Weights of a small multi-label audio tagger.
Model: 1.24M parameters, activation leaky_relu, widths [128, 192, 288].
Training: 18300 steps, batches of 128.
Data: 15625 training examples, 149.9 epochs.
Rows from block 7, named by matrix and row number. Rows with one number belong to one channel. Each number is 200 + 30 x the weight over the matrix's rms, rounded and kept within 0 to 999. All counts start at 0.
# convs1: first pointwise conv (model.blocks.7.convs.1.weight, 288x288x1), inputs 96-143
# convs3: second pointwise conv (model.blocks.7.convs.3.weight, 288x288x1, transposed), outputs 96-143
convs1.42,198,209,200,186,178,220,249,194,212,159,235,193,206,229,218,179,168,220,186,169,181,251,171,230,258,203,186,235,204,184,243,221,197,200,228,227,174,154,221,146,216,179,241,201,195,221,203,229
convs1.43,186,141,204,178,213,151,184,177,198,198,214,164,196,204,204,226,205,241,235,240,221,222,202,195,224,194,177,240,212,244,176,169,198,177,172,203,196,265,221,204,148,171,189,211,158,218,200,228
convs1.44,184,244,255,193,162,245,199,220,199,189,243,219,183,153,214,259,156,202,143,171,160,199,198,183,188,228,253,189,227,200,198,206,213,178,151,210,207,191,155,158,200,181,149,173,238,228,199,195
convs1.45,175,194,151,219,169,192,156,209,198,241,238,248,226,200,184,230,206,225,190,237,160,214,170,194,230,149,221,219,136,200,144,214,167,238,146,164,183,161,210,208,136,183,168,206,210,214,215,140
convs1.46,165,177,228,224,233,227,213,214,174,162,200,181,183,200,179,190,177,174,203,189,226,182,214,195,182,173,199,212,240,238,169,166,179,249,226,194,173,187,216,213,233,190,222,224,180,183,254,163
convs1.47,163,183,225,189,124,230,230,233,157,165,184,205,187,164,170,207,252,206,191,145,176,201,144,204,187,192,222,179,176,135,225,200,218,206,184,177,179,187,226,216,191,174,188,208,213,215,164,191
convs1.48,205,216,183,154,223,211,226,172,271,162,126,186,189,229,196,186,219,170,204,235,219,249,193,219,179,211,184,224,221,194,258,199,215,156,191,195,162,169,200,163,222,242,188,190,188,225,207,214
convs1.49,239,283,194,132,135,256,242,245,223,168,185,210,194,218,177,220,216,199,198,214,166,209,208,191,171,215,245,187,148,175,214,221,298,179,193,198,168,216,181,221,183,205,187,190,195,208,202,192
convs1.50,214,222,184,166,219,207,195,126,220,191,188,249,191,178,263,161,200,173,210,212,184,220,213,151,194,267,235,197,171,159,203,182,222,159,161,217,171,184,189,268,222,201,246,195,187,187,170,194
convs1.51,231,242,196,185,204,244,171,238,183,231,244,203,260,201,229,188,218,157,172,143,182,175,264,206,169,167,178,156,250,216,220,228,175,266,216,195,158,214,212,197,199,228,172,185,185,166,176,235
convs1.52,184,217,194,179,224,141,224,175,213,234,211,141,213,200,213,191,190,217,183,223,230,164,194,221,209,187,165,178,196,179,190,248,151,214,183,199,176,187,176,183,200,206,212,224,216,142,227,239
convs1.53,192,183,175,188,197,191,226,212,199,174,161,177,157,174,142,203,210,200,163,224,184,157,242,206,187,188,230,227,196,256,190,256,165,210,249,147,172,233,184,177,218,154,191,210,224,221,213,203
convs1.54,164,206,207,230,191,253,183,169,143,189,158,134,195,177,220,142,192,169,210,202,199,170,164,232,213,216,191,181,242,256,165,245,211,225,182,174,171,182,203,216,189,192,188,223,179,199,175,178
convs1.55,214,219,183,178,182,151,194,199,209,195,193,232,215,134,188,245,176,136,184,139,193,180,209,240,229,172,178,238,269,179,210,210,212,215,260,168,174,191,253,174,231,200,171,221,186,153,239,220
convs1.56,219,252,174,187,141,200,225,249,235,208,223,195,163,210,229,219,232,168,220,208,186,259,164,173,204,148,235,184,185,229,214,174,215,222,265,187,214,180,157,197,187,242,196,189,212,177,247,127
convs1.57,208,182,233,192,217,196,205,266,206,198,159,145,185,171,220,211,208,201,186,225,196,194,278,192,202,166,199,220,204,118,224,175,215,205,235,170,210,236,220,132,208,222,152,173,240,189,153,253
convs1.58,183,192,213,149,203,189,200,181,187,210,134,220,239,190,261,148,267,197,196,189,220,231,203,194,245,223,155,231,221,191,201,195,132,201,141,195,210,249,202,213,200,210,274,186,189,163,200,194
convs1.59,213,177,196,172,216,156,232,210,206,205,171,195,228,166,251,188,184,258,219,151,185,240,211,181,211,172,203,201,233,230,200,218,244,231,212,194,222,151,204,282,264,195,204,204,186,160,255,156
convs1.60,144,235,242,168,203,176,252,130,183,185,206,230,217,255,212,173,183,144,253,212,165,276,162,215,231,177,177,234,209,191,240,260,237,164,205,201,166,248,198,256,177,269,198,191,282,208,178,224
convs1.61,167,254,209,172,216,260,155,172,192,199,231,204,172,204,225,237,140,156,213,227,203,175,167,191,205,174,178,195,207,205,179,211,210,239,212,219,228,213,204,149,190,208,174,247,175,133,247,186
convs1.62,176,216,228,199,183,214,181,247,183,202,192,233,173,204,211,200,243,188,191,174,226,229,188,248,250,182,143,184,209,164,206,129,179,233,163,199,228,163,211,220,172,210,232,234,175,257,195,182
convs1.63,169,190,182,196,180,201,205,208,215,203,195,168,254,221,238,204,165,234,234,191,221,182,186,236,193,188,219,206,152,194,208,218,230,194,127,203,175,212,209,230,204,147,211,212,233,193,209,154
convs1.64,222,219,207,208,202,254,237,184,187,218,169,261,188,196,179,194,241,204,199,186,175,179,202,161,163,214,253,176,215,263,184,209,194,222,197,208,158,209,217,166,172,207,176,189,185,267,202,205
convs1.65,205,143,156,215,191,219,218,155,120,260,243,213,183,221,194,179,184,255,269,229,117,202,198,214,231,244,157,162,206,204,201,190,181,204,165,240,185,215,183,164,188,190,223,208,186,225,224,225
convs1.66,199,196,186,166,217,180,214,249,167,179,189,205,229,238,252,204,184,125,211,186,212,205,182,206,157,198,213,213,218,172,233,217,209,248,205,153,236,204,162,227,224,241,260,152,221,162,193,178
convs1.67,173,213,225,215,182,169,230,267,201,175,242,166,248,174,175,234,206,149,219,281,195,156,198,203,201,258,197,211,198,217,206,236,212,198,164,194,184,184,195,244,206,159,253,214,217,196,154,174
convs1.68,154,237,231,193,265,206,157,206,184,242,214,178,195,159,227,211,192,207,198,271,164,206,199,201,178,170,236,188,257,177,169,237,174,232,149,200,185,162,180,214,158,190,216,226,187,264,201,207
convs1.69,192,198,156,179,184,167,225,221,190,231,193,212,169,178,212,149,235,216,259,171,142,181,150,202,164,205,120,247,239,160,199,229,211,158,211,204,223,149,170,213,203,187,167,234,180,187,152,197
convs1.70,205,210,193,233,204,209,267,216,230,209,173,212,205,214,186,223,217,166,160,199,194,223,168,211,148,195,218,215,202,206,159,193,247,235,177,139,184,167,193,169,259,242,214,215,166,197,164,181
convs1.71,91,177,205,234,225,193,203,174,179,190,246,199,167,161,209,210,202,170,180,211,212,163,205,185,173,212,205,273,172,244,178,206,189,209,192,145,216,222,201,236,198,210,168,224,212,251,145,168
convs1.72,238,191,215,168,180,199,176,247,209,219,174,257,160,188,253,219,167,188,243,177,181,214,217,112,119,205,169,205,211,186,170,203,184,152,229,181,200,216,145,174,219,226,216,197,181,237,213,198
convs1.73,160,252,193,208,150,177,197,208,234,232,193,174,151,188,187,200,256,189,197,211,154,192,201,225,197,132,216,257,169,222,232,203,116,179,197,181,189,212,259,211,222,199,166,211,182,156,149,239
convs1.74,203,97,191,190,211,203,209,205,197,240,217,202,207,280,195,225,206,173,221,184,195,190,184,172,168,235,209,186,220,214,251,116,177,252,185,168,185,157,205,190,165,257,221,215,278,182,161,174
convs1.75,187,191,218,186,184,167,161,221,219,147,170,212,190,144,221,229,217,177,217,163,210,194,173,209,203,195,217,239,197,167,201,215,225,260,187,169,179,218,196,165,167,176,171,194,190,130,223,157
convs1.76,243,197,244,205,199,203,209,208,213,180,173,252,174,193,221,243,219,229,214,194,147,152,193,242,212,208,226,190,214,238,215,199,179,243,218,168,153,151,209,218,167,198,207,245,158,159,182,202
convs1.77,172,169,220,202,187,204,196,226,213,187,184,173,263,123,151,217,225,210,225,183,182,188,227,199,164,250,239,222,196,170,236,184,245,204,207,223,193,175,146,204,212,186,239,195,220,230,166,173
convs1.78,187,185,174,182,218,205,190,248,201,200,185,166,180,199,215,191,140,206,196,283,203,249,218,165,209,216,203,218,207,192,238,182,158,221,183,206,184,176,189,103,156,238,218,219,212,187,183,180
convs1.79,182,173,224,232,264,229,162,205,172,148,209,209,192,228,201,223,244,202,216,203,180,166,190,210,240,216,231,213,181,157,200,209,248,253,217,208,159,224,187,222,206,235,203,183,229,203,235,242
convs1.80,240,178,216,229,217,198,165,207,195,229,241,132,250,207,240,186,200,130,190,207,217,200,196,188,246,206,173,116,190,162,282,219,228,172,221,262,224,200,200,220,151,257,177,255,119,187,284,236
convs1.81,215,187,257,141,203,171,174,199,245,213,192,214,201,174,199,219,198,152,234,160,207,167,212,235,180,178,207,172,209,158,170,185,263,196,153,178,250,127,221,227,164,249,229,163,199,176,261,220
convs1.82,210,195,179,178,211,148,171,198,206,188,202,186,197,203,198,229,252,159,225,203,221,227,197,223,209,189,223,202,191,266,168,239,209,199,165,136,194,226,151,205,201,199,161,233,198,212,229,194
convs1.83,188,185,158,196,149,250,233,177,200,203,226,177,193,226,235,227,190,196,255,256,229,180,167,157,256,186,167,258,191,176,202,199,196,174,235,172,240,256,161,222,206,144,228,227,190,192,213,227
convs1.84,227,191,192,256,216,239,166,189,177,136,172,213,234,174,212,256,193,187,169,208,230,147,240,189,178,125,193,194,200,224,195,163,252,169,170,172,140,201,241,200,156,208,235,181,213,215,207,223
convs1.85,191,185,190,205,267,167,179,238,202,176,169,173,222,160,201,229,234,290,194,179,220,199,198,195,183,232,232,182,226,200,203,203,197,201,132,163,164,214,238,203,194,164,147,185,196,203,181,197
convs1.86,199,110,202,188,202,209,193,230,197,163,167,146,200,176,185,244,170,245,191,215,147,185,204,234,274,213,205,221,181,162,174,201,208,194,215,198,186,164,223,205,219,171,220,265,219,211,181,208
convs1.87,243,166,224,226,237,206,134,177,239,189,196,196,208,168,217,177,194,169,176,215,204,203,243,224,181,215,168,233,192,201,269,200,187,174,201,188,157,212,206,224,200,266,164,189,154,174,192,180
convs1.88,186,165,200,177,167,194,194,169,211,182,183,185,171,221,127,215,221,156,176,219,145,165,194,121,225,191,201,221,199,188,213,201,156,221,208,170,255,210,187,186,196,236,213,191,228,208,176,210
convs1.89,219,172,211,202,168,181,253,197,189,167,195,212,222,189,177,224,226,146,186,194,216,221,199,156,227,126,153,225,184,191,179,230,219,186,216,173,168,147,194,216,185,232,262,195,145,209,233,205
convs1.90,184,193,214,203,216,214,213,219,184,208,187,177,171,198,195,177,255,152,184,197,208,226,143,195,214,233,185,133,172,242,190,199,126,204,228,221,209,217,204,165,246,202,169,192,206,201,156,245
convs1.91,151,198,225,168,188,238,198,232,220,161,152,198,158,234,225,243,172,203,203,229,210,175,122,161,253,235,197,226,224,229,170,222,219,213,165,165,193,208,164,182,193,152,156,217,182,222,231,223
convs1.92,228,157,181,181,201,217,200,198,260,170,237,221,175,174,121,234,196,254,200,185,163,191,141,234,159,200,213,170,187,225,178,166,193,223,225,188,218,211,220,154,131,213,219,244,167,183,172,184
convs1.93,253,175,185,195,198,167,197,198,225,239,192,237,213,123,147,190,182,200,213,201,200,211,248,217,214,208,203,226,175,198,186,195,227,219,222,148,149,172,207,238,199,208,182,211,206,173,213,219
convs1.94,221,192,236,204,211,191,179,179,205,245,157,217,200,161,152,180,155,165,198,167,235,226,182,193,166,207,184,178,222,210,216,194,245,183,141,179,198,178,219,181,163,206,176,254,259,199,241,134
convs1.95,213,225,251,190,216,174,209,203,247,211,194,229,231,200,219,199,159,189,205,226,189,194,146,194,183,177,173,229,155,220,156,157,207,214,182,151,201,188,209,237,186,140,185,189,241,178,208,184
convs1.96,158,205,272,183,245,190,195,176,167,168,207,245,190,194,167,215,153,227,227,176,197,193,167,223,158,211,204,220,229,220,235,210,143,205,241,183,232,138,128,181,178,227,178,221,223,140,197,211
convs1.97,216,150,214,180,243,214,232,172,207,230,185,214,217,177,161,247,185,226,237,146,201,190,197,206,134,146,228,151,152,155,187,203,210,195,158,116,169,212,179,222,267,197,220,121,194,222,223,199
convs1.98,221,191,200,234,151,229,198,228,215,222,181,170,159,207,208,220,199,177,216,198,176,208,243,198,239,148,172,185,191,208,212,174,117,204,221,205,188,175,165,158,216,222,199,202,184,205,188,264
convs1.99,206,225,244,181,263,282,223,244,183,209,203,228,197,196,210,208,195,164,218,188,156,176,181,185,225,186,228,183,268,191,227,179,221,185,253,211,222,230,238,171,261,172,214,207,182,117,161,147
convs1.100,196,129,246,189,182,137,215,212,236,159,220,191,180,205,274,213,226,189,241,208,251,272,206,172,225,197,218,191,176,173,169,216,226,215,196,230,200,199,174,215,191,184,224,240,218,211,183,181
convs1.101,167,213,216,200,240,192,245,205,273,253,268,206,168,192,222,194,238,200,189,202,177,230,179,162,210,194,201,168,176,170,156,199,155,242,211,209,248,199,140,211,215,153,204,211,198,194,200,169
convs1.102,245,139,224,214,240,185,185,230,192,186,229,234,221,225,212,227,200,155,179,228,174,179,140,212,198,122,166,180,211,167,251,250,180,155,200,218,229,180,191,248,164,255,172,212,192,152,168,216
convs1.103,192,237,257,169,179,179,248,148,211,216,186,215,205,186,193,264,111,154,252,188,204,219,215,199,180,197,208,161,257,163,208,176,203,136,194,231,194,207,249,168,195,201,205,196,217,230,168,241
convs1.104,199,118,157,198,198,210,219,226,203,177,162,195,241,175,214,169,231,237,213,215,129,190,196,237,264,256,187,199,236,225,252,184,266,197,246,231,173,202,237,168,191,231,232,159,217,270,202,205
convs1.105,195,247,217,221,193,242,212,246,169,190,158,151,169,183,183,196,168,168,137,179,200,145,187,217,194,218,223,221,216,197,220,263,201,222,169,241,207,209,206,219,172,207,212,271,207,198,201,232
convs1.106,238,167,193,171,228,221,239,191,224,176,194,180,213,187,186,220,198,238,194,205,151,209,231,217,209,123,227,209,197,238,165,180,215,159,193,181,190,269,233,250,175,137,227,205,200,192,205,183
convs1.107,176,203,210,181,233,231,193,192,197,218,170,207,209,221,196,158,178,164,260,155,163,191,217,284,222,214,184,246,184,188,186,199,162,229,224,244,232,212,211,188,181,168,170,208,160,224,198,233
convs1.108,215,229,190,194,185,230,251,200,243,235,184,161,200,109,236,203,212,170,207,222,156,242,165,232,220,202,175,151,205,242,228,151,172,195,232,175,191,219,163,265,207,234,178,234,236,221,171,163
convs1.109,161,209,223,223,126,145,192,118,219,134,199,192,179,131,224,208,192,201,206,176,178,197,193,215,211,132,195,211,184,187,258,216,193,184,142,220,197,210,186,171,259,213,176,146,149,168,161,181
convs3.42,185,136,254,208,202,214,188,194,222,185,269,189,179,235,167,227,223,187,156,158,255,232,235,189,161,217,207,173,251,251,212,192,195,202,193,187,208,150,134,184,220,179,199,202,213,203,182,120
convs3.43,183,207,211,191,272,198,163,195,149,225,255,240,195,150,166,212,140,194,153,187,208,203,180,181,192,231,225,193,160,202,182,198,182,188,163,239,228,238,208,190,180,219,152,225,191,219,165,197
convs3.44,183,161,177,217,190,220,195,238,183,228,132,170,191,287,172,150,261,219,207,181,166,165,141,230,166,195,139,180,167,204,187,189,258,206,220,150,198,158,178,180,186,186,226,189,220,198,235,206
convs3.45,230,275,197,184,222,214,193,188,211,229,242,170,181,178,189,211,247,225,180,154,202,214,161,154,232,220,249,151,200,178,197,194,210,136,227,216,168,195,194,186,219,225,191,208,190,244,208,147
convs3.46,175,183,144,228,205,217,254,220,191,203,216,156,157,205,214,219,209,276,165,269,182,208,209,193,197,266,134,214,227,138,139,220,156,237,213,216,227,239,165,172,149,215,246,228,187,190,235,167
convs3.47,150,231,172,131,174,144,217,216,210,205,251,203,228,175,200,192,186,203,147,245,200,213,189,231,238,199,245,206,202,163,181,187,233,196,211,218,204,182,242,153,230,181,222,148,175,205,200,189
convs3.48,217,216,176,168,233,202,193,268,221,195,198,198,217,163,181,238,137,199,168,188,150,145,207,183,213,182,204,178,207,223,186,189,215,188,154,176,218,136,200,191,212,232,207,212,236,220,229,196
convs3.49,166,141,204,217,256,185,186,206,231,156,235,214,194,185,192,140,158,228,179,217,215,200,212,227,194,234,198,171,210,178,171,213,242,187,204,210,170,184,147,203,262,215,174,210,165,229,184,227
convs3.50,175,223,217,193,192,199,194,185,240,206,237,159,174,176,175,171,230,223,188,186,158,199,224,252,238,189,174,209,229,176,187,236,175,193,222,221,223,199,233,173,187,203,228,239,205,202,228,226
convs3.51,200,157,200,214,220,225,238,219,234,153,187,180,190,222,180,212,165,206,271,133,202,238,218,173,204,174,175,201,151,199,193,171,209,238,217,210,309,242,234,215,189,183,168,204,140,205,198,213
convs3.52,186,237,148,253,232,212,235,229,221,168,215,170,193,192,227,173,203,227,212,235,222,157,265,185,162,210,172,218,221,229,208,212,199,157,228,216,214,183,237,112,209,188,172,215,180,194,246,201
convs3.53,216,201,213,256,245,184,179,229,212,170,144,219,202,232,158,236,169,188,195,181,234,210,162,194,207,228,156,206,201,196,154,163,191,178,228,206,204,212,242,252,244,206,227,178,181,215,170,204
convs3.54,176,197,267,198,234,259,213,205,219,182,224,172,205,239,172,165,211,237,210,195,220,197,275,227,241,181,236,174,251,175,247,172,171,195,201,260,194,172,203,243,177,201,175,197,126,206,208,200
convs3.55,188,186,195,250,194,179,193,157,228,123,289,165,175,239,241,178,215,197,220,196,135,238,285,180,143,212,226,221,240,161,194,168,185,233,253,235,191,231,229,166,212,193,152,191,207,257,199,171
convs3.56,154,188,197,191,221,177,159,212,262,218,162,142,236,217,205,221,193,289,166,193,211,193,201,200,139,274,221,176,170,219,187,138,218,203,210,213,235,242,224,173,266,176,173,227,241,121,254,209
convs3.57,153,196,191,207,258,181,237,252,214,240,209,157,182,210,177,222,215,158,208,216,188,183,193,200,192,199,167,153,189,212,206,235,224,175,218,259,168,188,219,187,255,147,242,161,195,148,153,230
convs3.58,235,146,153,150,180,153,185,177,227,173,233,237,189,182,157,173,171,177,205,195,201,239,179,235,199,210,233,231,211,149,188,140,188,171,238,202,216,230,239,175,210,217,209,139,182,174,225,212
convs3.59,253,234,209,198,216,197,200,202,198,138,224,169,156,229,239,223,214,147,167,185,185,227,195,247,191,172,182,163,228,170,217,198,176,143,209,184,201,210,190,189,169,218,230,204,187,170,130,257
convs3.60,242,199,153,163,205,190,174,267,211,202,138,181,216,202,194,246,199,227,223,215,263,243,199,265,196,139,214,191,117,215,169,215,195,223,238,231,186,221,225,143,137,201,203,192,182,167,208,224
convs3.61,163,147,203,243,215,169,189,221,190,205,195,209,223,190,234,187,167,200,180,178,152,229,215,229,208,198,119,165,129,165,215,224,207,177,216,184,198,191,144,219,202,206,210,212,184,221,226,205
convs3.62,181,197,152,145,214,192,228,214,180,249,199,179,200,196,201,166,232,220,176,262,210,214,215,187,192,228,223,201,178,180,191,225,162,216,192,150,212,243,197,193,241,195,187,161,222,176,194,208
convs3.63,226,243,203,222,173,230,230,157,194,190,239,261,177,144,192,185,175,181,246,182,244,172,186,216,247,142,216,212,168,168,176,233,230,238,260,201,188,210,183,229,170,185,153,239,192,217,208,266
convs3.64,201,205,200,227,196,255,164,201,179,221,170,166,191,196,187,184,190,216,219,188,109,214,234,169,192,264,207,151,169,230,195,203,214,150,175,183,213,185,219,228,224,184,196,194,190,248,210,182
convs3.65,260,180,184,237,220,214,159,220,188,238,167,203,208,226,182,211,206,189,198,191,206,243,187,246,217,204,186,191,238,175,212,201,178,191,210,205,220,197,272,214,205,222,213,211,210,121,215,196
convs3.66,215,178,168,224,230,175,224,205,195,165,156,165,215,230,239,233,226,200,242,141,257,214,176,220,198,185,234,233,149,232,193,191,226,194,200,198,207,190,259,222,238,225,209,241,191,242,213,211
convs3.67,191,221,253,148,184,167,246,219,206,160,214,214,175,202,244,166,173,156,201,252,163,204,183,231,211,198,177,240,178,178,229,215,209,162,244,207,207,197,239,186,214,167,195,168,229,230,179,231
convs3.68,189,256,160,188,211,200,245,152,187,137,238,252,231,184,129,186,187,187,166,184,206,187,211,151,188,210,169,216,163,185,216,161,250,221,140,161,177,210,177,182,158,179,157,243,170,245,260,168
convs3.69,180,213,203,163,220,243,207,163,178,217,212,249,170,188,251,214,250,190,234,217,184,199,238,306,166,223,247,191,199,192,238,210,158,275,171,212,181,183,189,201,204,170,236,170,184,142,217,206
convs3.70,226,211,199,150,220,266,198,256,158,128,188,169,234,179,209,221,240,170,178,189,205,164,158,209,191,263,211,169,184,203,184,168,263,192,214,224,213,243,184,223,198,222,184,198,204,209,224,173
convs3.71,223,160,197,169,200,203,237,229,174,223,227,214,195,231,182,218,236,249,169,119,179,199,227,209,178,152,164,228,208,149,176,213,158,176,205,190,226,197,213,200,196,132,174,214,179,203,223,253
convs3.72,239,214,226,178,199,268,155,230,163,205,218,207,193,194,216,225,262,215,171,203,208,145,218,207,222,185,188,181,216,196,213,137,164,228,250,164,176,214,190,194,189,235,228,179,196,241,213,139
convs3.73,197,207,196,157,207,174,179,217,227,208,235,245,217,160,251,212,198,195,251,171,124,210,138,208,213,91,145,189,140,224,223,201,193,198,233,216,204,169,180,167,220,226,193,262,193,165,212,187
convs3.74,179,229,201,223,205,238,127,204,148,214,210,246,206,182,186,229,225,215,194,227,203,180,233,239,225,151,215,218,228,194,147,144,188,209,210,200,182,203,248,174,214,218,203,249,219,216,222,143
convs3.75,168,151,181,142,209,206,216,249,189,199,235,152,175,195,199,197,221,193,270,256,161,140,130,205,166,215,159,231,221,218,192,218,141,195,238,176,254,197,211,159,195,213,156,220,185,193,171,223
convs3.76,198,228,157,175,199,207,165,206,152,173,203,143,249,158,194,166,179,216,214,173,189,190,208,219,216,220,200,211,263,183,192,197,217,233,192,256,246,205,230,190,166,239,187,175,202,231,174,158
convs3.77,132,225,243,187,214,213,162,186,219,169,164,204,154,188,176,158,260,199,251,208,201,192,211,188,154,188,175,181,194,199,213,217,180,221,202,244,207,187,231,188,182,199,241,227,170,183,244,220
convs3.78,212,232,192,178,185,268,188,197,251,190,182,203,205,191,147,222,195,225,158,144,213,202,230,160,218,216,262,253,196,198,180,175,184,223,226,173,222,163,166,239,216,219,187,181,167,212,237,152
convs3.79,220,191,179,202,197,193,206,237,220,194,234,188,183,244,162,247,212,185,208,162,210,164,149,208,225,191,200,156,146,197,203,249,209,237,204,212,233,191,195,173,231,170,193,215,227,214,181,207
convs3.80,178,202,209,174,203,222,174,160,173,205,210,174,122,249,213,196,184,260,186,157,205,202,206,215,205,201,258,192,162,207,211,189,248,199,186,217,212,260,206,215,239,186,220,206,215,233,243,245
convs3.81,202,193,205,203,167,209,221,180,196,206,191,144,162,122,178,210,158,209,238,219,215,168,230,232,191,232,186,239,255,153,201,215,203,254,204,203,156,214,225,173,187,185,196,234,178,188,204,243
convs3.82,204,239,219,203,208,197,183,184,249,213,184,205,209,208,211,195,226,200,183,186,204,180,190,164,224,229,216,144,271,234,184,189,160,189,174,180,211,218,251,148,259,162,205,189,204,195,201,231
convs3.83,210,207,182,173,138,193,191,247,229,246,163,261,212,159,148,193,166,218,269,187,190,208,294,175,146,190,258,200,189,157,224,204,194,143,238,138,204,192,198,191,220,214,181,165,184,214,122,177
convs3.84,225,206,251,196,202,196,184,201,224,166,228,176,225,163,180,205,215,151,204,180,177,206,174,222,172,236,239,202,205,185,145,130,249,209,230,241,228,203,157,241,182,239,224,226,236,160,216,202
convs3.85,197,245,222,161,210,193,218,192,143,143,237,194,259,194,204,131,226,218,150,208,203,213,254,307,207,182,185,247,217,244,155,168,196,212,207,174,202,210,223,174,202,164,238,203,243,193,227,229
convs3.86,247,218,205,193,219,186,204,215,197,229,134,241,205,276,168,214,193,203,164,233,193,142,213,229,190,154,202,209,177,167,180,215,233,200,157,226,159,218,226,215,205,206,247,151,237,217,221,180
convs3.87,173,227,215,253,184,140,245,195,186,284,194,208,179,172,248,172,145,229,190,193,190,219,215,184,190,202,275,198,236,234,193,196,231,183,200,199,220,199,195,242,180,210,163,177,180,197,226,237
convs3.88,203,213,253,207,210,173,213,211,179,174,202,202,242,132,165,167,183,151,195,193,172,226,175,251,187,243,143,254,172,234,196,247,204,205,181,152,142,206,247,204,169,208,198,168,171,211,238,261
convs3.89,196,235,156,156,138,276,190,211,185,223,203,247,198,214,234,218,159,226,198,151,210,206,240,180,135,244,204,245,176,254,165,173,177,198,234,211,244,212,153,223,239,231,96,216,175,197,190,212
convs3.90,215,226,234,228,157,191,199,189,246,218,225,200,149,223,145,190,241,200,256,170,145,202,158,195,245,215,207,252,187,181,204,216,195,214,224,206,199,196,178,204,186,196,222,164,138,235,154,184
convs3.91,232,162,191,162,216,186,215,208,197,176,180,240,226,171,175,167,195,226,225,179,226,134,177,199,203,226,258,217,244,162,161,206,160,185,168,209,285,172,187,216,221,208,209,210,207,200,189,236
convs3.92,294,180,183,224,236,194,227,210,234,141,207,219,216,229,203,195,201,210,251,184,207,243,218,197,166,170,151,185,190,262,195,188,213,233,205,210,197,214,182,188,227,241,172,185,177,212,214,227
convs3.93,169,176,180,234,192,228,243,235,186,165,194,172,245,246,141,166,225,203,198,220,167,193,211,228,197,145,183,185,258,179,183,182,165,214,173,207,185,164,226,166,247,188,206,182,224,163,203,240
convs3.94,206,205,180,163,222,220,211,225,204,170,153,197,157,184,280,204,202,218,191,206,243,176,178,198,215,171,235,218,183,244,152,212,243,158,185,217,197,197,228,216,172,203,244,165,172,207,155,173
convs3.95,182,205,214,198,180,234,184,206,182,207,203,166,229,183,207,196,210,224,156,206,202,185,216,182,192,213,219,199,211,171,98,217,175,224,159,187,223,186,214,240,224,205,231,141,148,251,173,241
convs3.96,187,213,220,217,217,186,193,271,187,181,208,185,206,178,216,259,229,173,254,206,178,202,245,167,190,234,180,206,178,191,208,151,166,215,192,213,173,234,237,220,206,187,191,237,194,201,225,242
convs3.97,217,178,218,177,184,164,152,185,165,210,195,221,186,204,203,224,165,235,188,201,243,148,185,178,203,220,196,237,250,224,241,176,204,222,245,138,234,129,178,230,248,238,207,280,247,225,235,219
convs3.98,242,208,217,219,242,236,193,213,206,173,186,181,149,188,197,253,229,217,176,201,172,199,201,201,222,196,211,188,235,199,197,178,250,178,229,221,207,176,197,239,169,197,197,188,260,186,186,215
convs3.99,232,197,210,225,148,130,254,156,255,187,197,215,223,203,202,182,220,171,149,230,205,229,153,145,235,184,216,154,227,181,221,239,164,224,198,240,206,203,156,209,201,184,140,186,198,220,193,247
convs3.100,159,289,204,178,173,257,214,188,193,147,199,233,140,212,221,198,213,217,218,176,243,285,208,204,222,234,166,204,194,203,237,141,195,219,175,222,160,200,184,196,182,150,239,275,173,200,154,187
convs3.101,170,236,188,186,225,176,163,196,213,173,170,206,232,150,237,242,246,218,148,198,159,186,185,223,197,155,234,210,224,169,174,184,150,219,187,176,235,137,273,175,152,209,219,217,139,205,163,199
convs3.102,179,158,182,227,223,215,217,177,216,149,243,192,223,177,184,168,185,163,207,162,203,187,193,145,208,150,185,197,196,176,182,221,185,189,230,191,156,184,173,219,174,161,219,196,258,209,205,182
convs3.103,181,193,182,178,171,181,199,226,179,194,184,180,178,169,189,172,220,238,173,203,202,207,201,219,206,254,216,220,230,207,181,191,203,230,233,114,205,213,238,207,169,225,178,235,148,159,203,180
convs3.104,153,201,206,216,254,185,175,235,195,222,211,186,227,209,266,189,213,244,173,225,194,188,209,229,151,211,183,176,255,237,151,195,204,174,191,221,230,244,265,157,191,198,187,194,190,232,144,182
convs3.105,124,209,185,223,183,200,222,225,211,199,180,206,168,259,182,223,232,198,178,229,185,176,205,223,192,176,198,242,248,199,222,186,213,217,164,197,190,188,242,257,248,198,195,125,212,178,213,182
convs3.106,226,187,218,210,277,186,170,201,234,194,193,192,176,152,238,189,152,186,187,260,220,175,170,248,180,280,217,230,175,147,183,248,239,165,181,189,182,187,174,196,194,244,230,184,189,212,239,189
convs3.107,150,215,191,194,248,173,227,230,172,215,202,172,250,158,230,155,198,239,161,176,172,225,235,157,200,163,179,213,174,202,136,160,232,141,227,224,177,243,218,206,235,208,207,170,210,169,225,165
convs3.108,217,222,139,185,183,194,210,228,205,150,170,244,203,193,223,234,288,152,166,163,177,179,260,191,230,203,156,177,250,210,253,220,178,223,236,161,215,230,186,213,215,240,231,174,230,173,201,221
convs3.109,177,237,205,233,193,152,162,187,210,155,181,235,235,178,226,186,214,199,202,153,249,223,156,159,241,169,219,193,200,206,224,221,222,183,210,204,170,185,210,167,214,205,203,240,215,193,197,189